python train.py --model="image embedding model" --dataset="photos of arthropod specimens (BIOSCAN-5M)" --train_examples=97500 --image_size=64 --crop_scale_min=1 --horizontal_flip=true --targets=["order"] --num_classes=18 --embedding_dim=128 --arch="pvt" --norm="rmsnorm" --norm_position="pre" --activation="relu" --mlp_ratio=4 --head_dim=32 --fused_qkv=false --qk_norm=true --parallel_block=false --inner_norm=false --patch_size=[4, 4] --conv_stem=false --depths=[4, 7, 4] --widths=[64, 128, 256] --am_softmax_margin=0.3 --am_softmax_scale=30 --init="trunc_normal_002" --residual_init="zero_last" --optimizer="soap" --beta2=0.95 --lr=0.0029 --beta1=0.9 --shampoo_beta=0.95 --eps=1e-08 --precondition_frequency=25 --max_precond_dim=1024 --one_sided=false --adamw_lr_other_params=0.0028 --grad_clip=1.0 --l1_shrink=0.01 --steps=7100 --batch_size=256 --epochs=18.6 --lr_schedule="cosine_restarts" --final_lr_fraction=0 --warmup_steps=140 --weight_decay=0.2 --adamw_weight_decay_other_params=0
Rows from block 3 of a small image embedding model, named by matrix and row number. Rows with one number belong to one neuron. Each number is 500 + 50 x the weight over its row's rms, rounded and kept within 0 to 999. All counts start at 0. Numbers have three digits each.
After each neuron's rows are labels from the 100 images, of 14848, where the neuron reaches its highest value: "colour at peak" is the nearest of a few named colours to the mean colour under the peak. Only what is clearly more common there than usual is listed. The data: photos of arthropod specimens (BIOSCAN-5M).
# fc1: MLP up (model.blocks.3.mlp.fc1.weight, 256x64), inputs 0-63
# fc2: MLP down (model.blocks.3.mlp.fc2.weight, 64x256, transposed), outputs 0-63

fc1.77:544499465537556496462525481395668482516489476439512485529532502492513512514515398518510489488546484513478412450548466533389501414495498533413506599407482505436586442462481495544536483508568540
fc2.77:527505499661448464477486495423587499481490478472445493462501468498602497517486417491507495548498594553470575540409509441509535497501538506494533394555534535483475535440479408474585544528471598
colour at peak: brown; black

fc1.244:470563539443551518527474392497486459504455503476499545460354563510462458501532500495520510500492500458516538566503585577495456477529508464426487529570537541511503504423461494497668488501573621
fc2.244:494571513514582492498384497467532504491577498487500548431503493680490491526402474525447494514507441513548509478496507570478517514450517497500501445535476608522529445613444572467579576500514473
colour at peak: black; brown

fc1.103:493461719542418521508493498532441452479467494470418553543489498488511397581479585505522429492570524481483477498501406508454492536546496501453492503500513542422469453498540570506543472432537493
fc2.103:476399624555454542524502627519436509555532525506538541537510513562461464571523530598550548504592543468488403407495481480497468500566514529509518509505478500473567430605472550445513443496500494
colour at peak: brown

fc1.27:522609500617503519426515488498442476434543505426451582494496493561484491478484559432407492418444465553463577521508447436527498498506529529501479499447470569450497500423466414495480634478513430
fc2.27:413606476479519467487479480558487506378526450488511451506519576435600440500550508537499486504488519421530466531510584493420477509475442521520523574490519578466429543539510585471488345468533505
colour at peak: grey

fc1.199:481503543476456455444568549481390354510515474476575467423517477519419486504448470539474434445458504610466474496442554480533498452587517517520529536502488594579545489499450480590498480543543427
fc2.199:433512492575436555545598421436470539501540514461506521445415507484492494462641440416486488449454476439528542490484491501576443540555498619498529501456508501570493522532371500525482521500471440
colour at peak: grey; brown

fc1.0:519454482418435500490463500457540510581600499479496487505468595533417483519504484493464520416503581507499491513570595530500466495315479527565465480494491474465593479510502508499520523630552480
fc2.0:482526400498539498557470475499480459518538486568579547521516398490491510526597547528535515524483498501503464466500346492459481492563503478432540622467499497637390462488488500502459518428487438
colour at peak: grey; brown

fc1.92:444461478532607560567503557463484465502496520485428486547420493475577468475472530449327390500519500489567492569463485542528519524452551486519475539505484558585601505471502537449552530430458487
fc2.92:488408492523473517497508495693428488512487536425487520500428495502482485477503527523444476427572508517545484501526497478577390571571433456433500507500433535511477496429520603461521446526460429
colour at peak: grey

fc1.136:395647489362463496522410532480500533449498411512487525464500497476506502527431466593471561516489537508612540405490499592495427495534510542530470490497525474496489493512525466495507455459492391
fc2.136:578620551545449494596534470422385492432513475438513504455495426503560482624488496505500465495548521482485535500499517430396428492425455496492494560493495443450505504439525482534545614494498493
colour at peak: brown; grey

fc1.152:485536513456491504504537532583559585476493516501503574493479481510488483420496469378509610509431485505619500467500479643488498507457548508535504552444498472580589441488430469467520520615525536
fc2.152:543512442582513396506538600452499475540449483537500499499407591500514528432502530382494498465544608493518494485497525531548470576515434498681521504475466472466456554497567515487473497522490520
colour at peak: brown

fc1.216:564539501464634431545510436507525505463481484470404459487598476551456478499587480549581506572536503462521522493500518466450580504452490514458503550417500498434481570484485580486497341484462533
fc2.216:493501432523483472492467565508511457557494372469461505498559470583410476487518488569537532485441547470614524566482591556482623608485495575471479559528482525435508525538473503486390481524485506
colour at peak: brown; grey