{
  "norm_position": "pre",
  "qk_norm": true,
  "depths": [4, 7, 4],
  "batch_size": 256,
  "final_lr_fraction": 0,
  "weight_decay": 0.2
}
Rows from block 10 of a small image embedding model, named by matrix and row number. Rows with one number belong to one neuron. Each number is 50 + 15 x the weight over its row's rms, rounded and kept within 0 to 99. All counts start at 0.
After each neuron's rows are labels from the 100 images, of 14848, where the neuron reaches its highest value: "responds to" is what is common among them; "colour at peak" is the nearest of a few named colours to the mean colour under the peak. Only what is clearly more common there than usual is listed. The data: photos of arthropod specimens (BIOSCAN-5M).
# fc1: MLP up (model.blocks.10.mlp.fc1.weight, 512x128), inputs 0-63
# fc2: MLP down (model.blocks.10.mlp.fc2.weight, 128x512, transposed), outputs 0-63

fc1.260:35 53 44 70 35 49 48 56 69 58 35 33 43 59 46 54 47 42 62 55 43 49 45 48 49 35 82 33 51 72 64 74 70 54 01 26 40 50 49 49 35 59 41 30 75 71 45 44 33 49 33 38 56 72 48 48 49 56 65 49 51 46 53 46
fc2.260:31 79 45 52 59 27 48 44 53 79 55 24 95 40 28 71 28 82 75 31 51 40 54 49 74 48 71 54 65 59 70 41 37 30 51 46 43 40 55 37 51 65 52 50 72 60 32 40 43 36 62 50 43 47 78 23 35 55 48 87 69 65 46 29
responds to: order Hymenoptera
colour at peak: grey

fc1.292:87 45 66 56 41 34 52 60 40 51 52 46 38 37 52 50 50 78 44 50 52 81 56 24 63 49 36 40 56 67 56 49 62 69 50 47 50 87 45 56 49 27 15 49 59 34 39 31 41 49 44 97 16 57 46 20 33 68 50 34 99 43 40 44
fc2.292:35 12 19 41 74 76 36 59 44 37 58 58 26 13 38 51 49 84 62 27 68 22 52 58 61 49 25 46 53 37 42 51 63 49 50 56 47 55 35 55 44 67 49 43 50 29 56 56 24 31 91 57 47 59 53 49 48 45 42 74 39 53 59 36
responds to: order Hymenoptera; family Ichneumonidae
colour at peak: grey

fc1.51:45 37 64 48 80 50 56 25 35 45 57 49 50 57 49 39 64 21 32 63 67 32 38 56 50 71 48 51 41 55 83 92 45 43 51 77 62 25 57 66 44 56 52 49 39 50 48 53 53 53 48 14 72 65 32 40 70 53 49 49 49 48 37 49
fc2.51:90 62 49 58 50 49 53 40 35 53 48 61 41 43 34 15 57 53 50 60 46 41 54 65 45 48 39 58 77 47 32 54 47 49 58 45 52 52 36 47 45 76 02 51 50 38 69 86 34 47 61 33 47 50 33 51 52 68 49 85 73 48 40 46
responds to: order Hymenoptera
colour at peak: grey

fc1.33:13 69 73 41 29 28 37 47 62 54 59 54 58 74 63 49 52 36 53 51 83 59 49 33 49 45 15 58 27 64 66 50 53 50 50 55 44 32 53 80 36 75 58 47 57 33 53 63 56 62 50 25 81 41 51 62 55 61 52 47 18 60 47 56
fc2.33:36 56 58 48 51 52 50 50 43 56 49 57 44 31 60 37 50 43 49 46 38 39 44 61 43 74 20 48 09 52 44 53 72 56 56 53 39 37 43 68 45 73 40 49 41 50 33 27 53 48 54 44 47 59 37 56 44 54 78 47 36 85 50 50
responds to: order Hymenoptera
colour at peak: grey

fc1.331:69 74 33 67 20 41 66 44 77 55 40 60 41 54 55 50 62 55 41 50 51 57 45 63 51 39 38 52 63 35 34 53 25 27 88 52 53 45 69 56 36 50 33 92 60 31 54 33 28 62 70 55 10 50 26 45 65 70 90 61 35 26 40 54
fc2.331:58 49 61 39 36 73 51 76 99 70 69 34 51 50 47 42 44 44 37 51 48 63 53 35 53 63 42 62 81 45 33 57 32 38 71 25 52 39 54 43 40 72 60 67 65 58 26 36 57 50 54 45 52 50 49 57 75 41 39 81 27 43 48 50
responds to: order Hymenoptera; order Lepidoptera
colour at peak: grey

fc1.457:42 38 43 24 57 56 39 35 53 70 51 77 48 47 53 49 53 50 53 50 40 56 31 72 42 34 71 43 75 55 54 49 23 39 51 33 40 42 21 58 55 53 53 37 42 61 33 48 60 48 36 19 53 67 50 52 52 39 34 29 21 62 21 63
fc2.457:55 00 53 51 54 73 58 52 55 39 50 60 50 50 57 48 62 69 73 53 60 03 46 43 38 46 66 71 71 28 54 48 21 31 34 51 58 56 47 35 50 44 60 69 65 51 46 24 58 51 60 57 52 50 46 57 59 41 43 47 50 45 31 53
responds to: order Hymenoptera
colour at peak: grey

fc1.62:73 26 37 53 51 52 51 87 46 39 46 55 57 38 67 68 47 61 43 31 55 76 85 74 68 59 41 31 24 99 34 65 54 51 46 46 57 54 51 68 55 56 61 57 38 57 53 48 53 59 59 94 49 64 53 40 51 43 67 29 44 54 34 66
fc2.62:69 36 48 44 59 53 46 58 35 54 41 51 53 43 49 27 63 55 27 29 49 71 50 20 20 51 61 40 56 61 56 43 59 35 59 65 37 49 46 38 51 37 58 73 52 48 08 49 56 39 50 50 46 52 75 51 75 49 36 47 52 51 65 24
responds to: order Hymenoptera
colour at peak: grey

fc1.307:31 33 66 55 48 46 49 47 41 57 50 42 73 59 35 52 49 60 50 48 44 25 51 49 72 67 42 66 78 43 43 69 42 50 57 49 35 45 44 52 44 67 62 90 23 78 45 63 58 39 47 50 56 27 49 50 67 46 41 67 41 42 87 70
fc2.307:34 24 32 53 43 00 24 56 66 54 53 49 55 31 50 54 52 41 52 40 32 44 35 00 49 49 64 50 36 48 54 40 49 54 48 48 61 39 26 46 49 60 62 53 47 49 47 28 43 36 50 55 32 57 75 47 47 41 21 61 39 45 62 46
responds to: order Hymenoptera
colour at peak: grey

fc1.345:38 99 57 46 64 51 45 48 57 57 67 55 11 59 65 44 61 46 48 46 27 49 60 29 88 59 44 30 43 49 56 43 52 20 49 34 56 75 56 53 53 54 28 60 38 72 43 17 71 22 50 58 52 44 67 54 41 45 30 57 51 13 45 29
fc2.345:46 66 45 50 44 43 50 54 41 52 56 50 81 43 62 39 39 99 50 51 48 52 28 55 49 65 29 65 67 58 73 57 68 49 49 45 57 47 44 42 68 24 20 84 46 49 33 38 81 34 50 63 63 36 44 32 60 30 61 44 45 46 61 35
responds to: order Coleoptera
colour at peak: grey; brown

fc1.420:44 34 60 50 50 11 37 79 50 65 45 50 66 47 47 45 51 69 61 48 18 61 50 26 39 76 72 33 55 08 55 47 32 37 43 57 26 58 40 68 56 54 53 71 57 41 45 79 31 70 53 04 58 49 45 72 43 42 50 41 37 35 40 61
fc2.420:48 44 49 45 61 48 45 25 20 50 34 55 63 48 28 44 67 82 50 59 51 24 39 55 51 31 74 78 45 36 54 50 49 71 59 58 87 52 52 30 44 36 46 34 62 68 32 00 52 43 46 21 63 43 54 81 47 54 50 50 46 53 52 24
responds to: order Hemiptera
colour at peak: grey

fc1.479:61 53 54 70 18 93 54 42 58 43 59 50 67 91 39 35 58 54 50 22 46 67 58 43 25 64 41 56 54 53 75 48 67 63 56 51 52 33 48 51 10 39 58 53 65 51 53 53 25 37 47 51 38 57 79 47 56 69 65 73 45 66 64 53
fc2.479:49 72 69 48 34 45 77 49 58 55 49 48 51 43 44 40 54 63 62 60 57 36 48 49 41 51 47 55 45 58 29 48 51 49 53 51 51 76 46 47 44 75 46 52 49 86 37 62 49 49 54 39 85 36 49 57 68 33 51 06 39 66 50 37
responds to: order Hymenoptera
colour at peak: grey

fc1.71:67 42 68 73 02 67 92 42 66 49 50 31 55 80 65 50 46 49 81 57 52 46 47 46 48 52 61 67 43 51 49 54 51 38 41 49 33 47 53 52 47 40 61 46 75 48 50 33 60 28 52 51 46 51 23 49 32 49 66 51 54 61 42 42
fc2.71:42 64 38 81 47 62 62 29 62 38 70 51 92 44 43 54 41 36 52 28 50 57 41 36 43 54 14 93 32 50 34 36 37 30 36 55 85 64 69 49 58 70 67 37 60 53 37 49 59 36 29 64 43 52 33 52 47 67 55 50 44 61 75 71
responds to: order Lepidoptera
colour at peak: brown; grey

fc1.242:47 50 35 44 23 52 49 50 55 51 36 53 53 62 71 50 48 52 46 65 47 37 69 52 41 30 45 53 18 52 37 51 47 32 53 63 41 47 23 53 46 49 60 52 34 54 72 68 34 46 54 62 74 67 38 63 33 63 67 19 12 29 48 75
fc2.242:41 34 46 33 76 75 61 54 64 41 57 60 30 37 51 42 41 33 36 20 47 41 47 61 30 17 51 34 48 47 35 50 54 34 50 55 54 33 47 51 49 61 52 43 51 40 71 50 13 63 61 47 42 56 41 53 46 44 50 50 68 53 38 15
responds to: order Hymenoptera; family Ichneumonidae
colour at peak: grey; brown

fc1.52:79 52 47 39 07 38 51 64 52 57 70 54 62 38 61 13 55 34 73 47 71 29 38 51 54 55 80 62 45 58 75 05 22 51 59 49 47 34 47 35 54 42 57 82 64 64 19 48 53 39 55 60 59 45 45 52 60 47 39 34 50 62 64 31
fc2.52:80 29 40 20 51 58 52 49 60 51 29 51 56 12 31 53 49 28 54 37 52 57 48 41 45 29 63 59 57 54 76 58 51 33 57 41 18 43 64 46 23 29 36 50 67 22 49 60 39 31 50 96 38 50 34 83 18 34 37 20 43 82 74 29
responds to: order Diptera
colour at peak: grey

fc1.450:58 53 38 41 51 50 59 51 57 76 50 38 64 68 85 49 73 53 64 57 59 56 49 47 52 40 56 55 51 43 50 65 64 56 35 50 50 63 43 38 27 62 55 49 34 41 43 99 77 22 33 63 47 54 62 54 37 49 47 69 49 55 43 87
fc2.450:54 51 29 49 30 22 49 45 43 70 60 49 29 75 51 50 66 29 50 51 77 50 50 66 46 31 51 32 32 52 32 49 20 69 51 36 48 50 49 56 58 27 58 57 66 69 44 36 30 53 53 39 53 50 40 43 44 51 49 54 47 45 50 53
responds to: order Diptera
colour at peak: grey

fc1.115:40 68 44 48 54 77 85 64 35 47 51 34 42 54 48 38 58 46 35 50 61 42 16 67 45 50 36 67 45 50 73 39 50 52 48 26 41 44 47 44 49 02 44 61 45 59 33 60 48 53 49 52 86 51 30 26 56 58 36 43 40 51 43 63
fc2.115:50 52 45 49 13 50 67 50 47 49 88 23 40 45 50 51 51 68 54 59 69 52 51 55 53 64 51 52 57 47 39 58 56 50 50 17 44 44 84 54 57 46 59 31 47 49 45 87 48 50 37 57 72 45 54 58 29 57 61 58 31 40 31 35
responds to: order Hymenoptera
colour at peak: grey

fc1.47:46 46 49 53 68 50 85 50 60 54 36 72 58 50 00 61 51 85 61 60 54 36 53 72 53 56 47 54 72 50 78 49 48 48 52 78 52 58 49 37 53 37 51 54 32 42 47 64 16 48 47 63 52 44 44 44 48 64 49 60 16 72 52 44
fc2.47:38 72 57 51 42 52 22 79 40 45 56 62 46 50 39 49 50 32 64 51 58 67 48 40 70 73 34 55 45 50 65 50 55 44 72 44 61 48 47 59 43 50 67 48 50 56 96 48 52 72 57 38 58 68 55 52 50 57 38 56 99 26 40 52
responds to: order Coleoptera; order Lepidoptera
colour at peak: brown

fc1.363:41 52 51 48 63 58 57 75 57 70 51 52 54 44 50 41 61 51 73 48 65 39 50 60 48 43 46 42 20 54 63 68 49 54 60 53 34 89 24 48 46 59 63 42 42 54 53 38 38 46 46 45 54 72 51 49 58 54 51 60 49 34 63 63
fc2.363:54 57 51 58 49 57 57 54 50 50 62 77 52 78 20 60 57 39 57 70 43 69 62 68 63 48 49 63 14 50 22 44 50 57 50 80 46 51 63 36 32 49 45 49 21 29 46 67 48 76 58 59 46 62 74 48 45 64 55 66 50 92 31 77
responds to: order Coleoptera
colour at peak: grey

fc1.423:60 54 50 73 50 30 57 64 52 37 55 71 51 40 63 34 54 72 50 45 39 76 78 47 23 44 48 89 52 67 02 37 27 69 40 56 63 54 52 22 50 49 39 59 55 40 55 49 20 66 64 56 42 34 54 51 31 56 50 53 68 50 49 51
fc2.423:42 47 35 64 41 80 53 66 45 56 58 53 35 63 48 42 26 31 31 46 61 66 57 55 50 47 50 49 56 44 51 48 47 56 62 85 26 50 66 56 07 49 53 56 50 59 54 64 68 51 52 00 23 40 51 55 38 96 30 47 38 21 57 34
responds to: order Hymenoptera
colour at peak: grey

fc1.354:74 90 49 51 62 43 47 56 42 54 60 50 51 48 51 14 43 46 26 49 50 48 38 53 63 44 27 73 45 42 44 59 55 57 40 62 48 42 46 51 40 52 19 47 29 52 59 36 62 65 40 57 35 49 79 49 54 73 49 70 29 34 13 51
fc2.354:50 48 66 44 88 49 39 37 35 38 85 54 72 26 62 50 45 56 63 52 43 33 57 51 61 56 58 52 57 45 63 48 44 77 48 55 29 54 60 48 52 50 64 33 34 57 48 47 71 53 50 42 14 65 50 46 55 44 50 26 56 82 49 32
responds to: order Coleoptera
colour at peak: grey

fc1.219:50 60 64 52 45 52 53 41 60 57 49 56 40 93 64 46 57 50 51 40 42 28 71 59 55 26 62 47 49 34 60 82 45 57 00 50 42 41 66 38 41 32 48 54 50 41 75 34 79 56 38 47 58 33 00 56 30 43 67 46 70 29 52 48
fc2.219:38 45 56 54 99 32 86 55 49 93 66 49 38 41 39 48 81 62 36 25 48 76 60 33 43 49 16 50 51 45 49 57 49 40 47 52 52 53 42 44 46 68 60 58 53 64 60 46 51 18 57 28 64 74 28 60 57 60 83 69 40 98 42 52
responds to: order Hymenoptera
colour at peak: grey

fc1.38:45 19 44 41 50 72 49 53 34 44 28 50 44 47 65 67 47 67 38 62 41 22 51 43 44 23 44 85 54 74 48 50 43 63 59 53 51 59 54 71 49 59 50 45 47 63 79 51 49 70 43 61 32 53 18 42 54 47 50 49 52 52 57 53
fc2.38:88 41 46 61 61 78 59 61 32 48 36 48 42 57 44 68 56 55 79 57 57 62 50 41 30 53 54 44 46 51 50 36 42 77 47 48 53 40 37 51 42 44 61 33 52 99 42 87 58 57 53 46 28 50 60 62 41 49 56 42 46 58 48 30
responds to: order Hemiptera
colour at peak: grey

fc1.497:61 48 48 21 27 52 47 52 71 48 50 55 50 46 53 46 39 85 30 41 56 36 57 47 48 49 58 69 51 51 63 43 35 54 55 45 47 67 23 54 42 57 37 51 43 63 42 53 62 37 54 59 65 61 58 48 59 43 53 00 63 67 48 49
fc2.497:38 44 74 58 51 60 82 46 50 41 49 37 34 47 56 50 53 60 59 32 52 58 52 53 62 60 73 59 76 50 48 68 48 78 46 63 45 35 55 72 74 52 31 54 45 57 12 46 71 29 55 45 46 41 29 48 46 45 42 67 00 39 57 10
responds to: order Lepidoptera; order Hemiptera
colour at peak: grey

fc1.303:41 59 65 58 63 49 39 50 69 50 53 59 50 64 77 56 53 52 53 60 21 64 51 79 63 50 42 47 41 46 45 56 37 36 50 36 53 62 66 80 51 34 52 57 75 27 67 54 52 49 55 51 52 49 35 28 51 94 50 58 74 56 27 62
fc2.303:59 64 51 64 49 40 71 42 80 65 50 42 46 82 66 49 40 50 57 43 66 50 63 73 60 62 63 12 51 25 59 53 50 57 47 45 52 43 48 54 74 53 60 65 54 64 26 70 41 59 49 50 29 54 63 62 80 59 48 30 55 21 35 50
responds to: order Coleoptera
colour at peak: brown

fc1.105:30 58 64 60 44 35 45 58 43 67 42 52 50 70 42 28 45 45 57 47 52 96 45 58 21 66 51 50 36 56 48 36 58 00 53 71 53 44 44 50 44 49 49 59 49 36 43 47 72 32 52 48 53 40 23 52 67 48 69 16 49 49 48 60
fc2.105:49 85 16 61 46 45 63 61 49 26 59 75 54 55 55 50 48 52 43 61 63 46 52 73 59 56 38 78 66 29 43 54 46 28 54 38 14 46 52 63 89 76 37 31 53 51 38 56 59 59 46 51 69 48 70 50 50 66 50 44 48 88 43 79
responds to: order Coleoptera; family Throscidae
colour at peak: grey

fc1.9:40 84 50 57 24 64 49 69 53 38 01 35 49 52 51 64 53 58 32 51 50 52 46 62 52 66 34 37 60 55 47 93 47 56 50 50 48 34 48 39 41 77 40 21 52 44 50 34 53 84 48 52 60 32 68 48 37 40 72 17 47 56 56 28
fc2.9:46 42 64 46 66 49 60 51 14 57 21 72 69 32 44 55 54 99 44 28 46 54 36 48 51 54 55 16 61 57 65 51 72 54 67 74 51 47 40 69 55 61 46 35 51 54 56 95 62 50 33 48 56 34 52 50 50 57 58 59 26 56 45 75
responds to: order Hemiptera; family Cixiidae
colour at peak: grey; brown

fc1.206:49 78 36 45 64 56 71 14 52 47 23 27 48 60 66 48 59 00 62 52 38 04 42 27 50 58 21 32 15 55 55 40 78 48 41 31 74 35 52 37 44 53 67 57 47 58 46 52 64 43 45 60 48 52 65 52 55 59 59 71 37 49 47 42
fc2.206:36 45 41 52 54 50 64 24 49 43 52 52 54 83 54 44 59 45 76 33 49 47 75 45 64 49 50 51 76 57 28 35 41 57 50 55 99 35 53 09 37 70 48 44 42 47 39 50 50 68 51 46 70 52 54 20 65 51 35 58 49 66 73 54
responds to: order Diptera; family Limoniidae
colour at peak: grey

fc1.80:49 42 47 45 52 57 84 75 45 52 55 58 58 51 43 51 46 08 55 52 37 49 53 53 59 41 53 41 44 54 82 51 42 43 01 70 44 00 38 58 39 53 48 57 46 57 46 58 72 35 64 43 53 46 28 43 31 60 63 60 52 92 51 52
fc2.80:38 54 48 55 59 25 39 44 24 55 83 63 48 51 45 23 51 58 56 76 51 43 55 47 50 50 56 44 28 45 50 36 35 55 46 47 63 60 41 39 38 39 42 72 62 73 54 41 66 39 59 59 62 51 28 56 43 41 50 83 64 77 23 34
responds to: order Hymenoptera
colour at peak: grey

fc1.250:49 49 56 46 50 36 00 36 27 61 50 62 45 39 52 69 64 62 54 45 73 46 63 36 37 44 42 68 57 60 31 52 60 48 49 54 67 54 50 65 50 70 54 46 39 29 46 56 78 52 60 51 47 47 51 46 48 02 44 54 14 55 42 48
fc2.250:61 55 54 52 64 14 12 47 58 38 36 72 51 52 63 53 37 65 49 52 65 63 65 84 60 60 82 52 74 78 24 46 56 23 57 63 67 67 55 48 43 50 72 49 74 22 65 51 88 27 50 52 41 45 28 49 44 50 51 49 77 51 52 47
responds to: order Diptera
colour at peak: grey

fc1.43:51 64 44 60 49 65 63 35 50 54 45 34 49 71 49 47 44 31 15 61 42 57 69 33 38 49 14 76 58 48 51 40 42 47 96 38 50 51 28 44 61 61 27 27 38 46 53 45 38 29 66 67 50 81 62 39 52 47 42 45 50 69 49 50
fc2.43:40 39 41 49 55 61 53 71 51 64 47 48 45 42 43 56 46 44 49 33 23 85 48 51 59 05 39 62 42 52 34 79 21 61 17 48 59 45 43 68 36 25 26 30 52 58 44 45 60 43 57 51 14 40 49 63 36 49 27 77 08 52 41 57
responds to: order Hemiptera; family Cicadellidae
colour at peak: grey

fc1.120:74 77 54 26 73 50 47 89 53 61 69 41 59 38 37 80 50 50 43 47 32 49 39 20 18 52 50 24 18 34 45 38 50 32 43 34 64 46 27 52 85 49 83 45 49 54 38 57 31 38 54 50 62 49 64 40 49 48 39 61 49 12 33 76
fc2.120:54 80 58 48 51 19 52 62 57 09 27 60 55 34 50 41 59 60 52 45 25 54 44 46 54 67 46 71 40 39 54 86 75 52 44 50 44 62 42 47 54 64 38 28 46 54 44 44 58 10 51 51 61 48 42 59 50 84 00 82 54 54 49 33
responds to: order Hemiptera
colour at peak: grey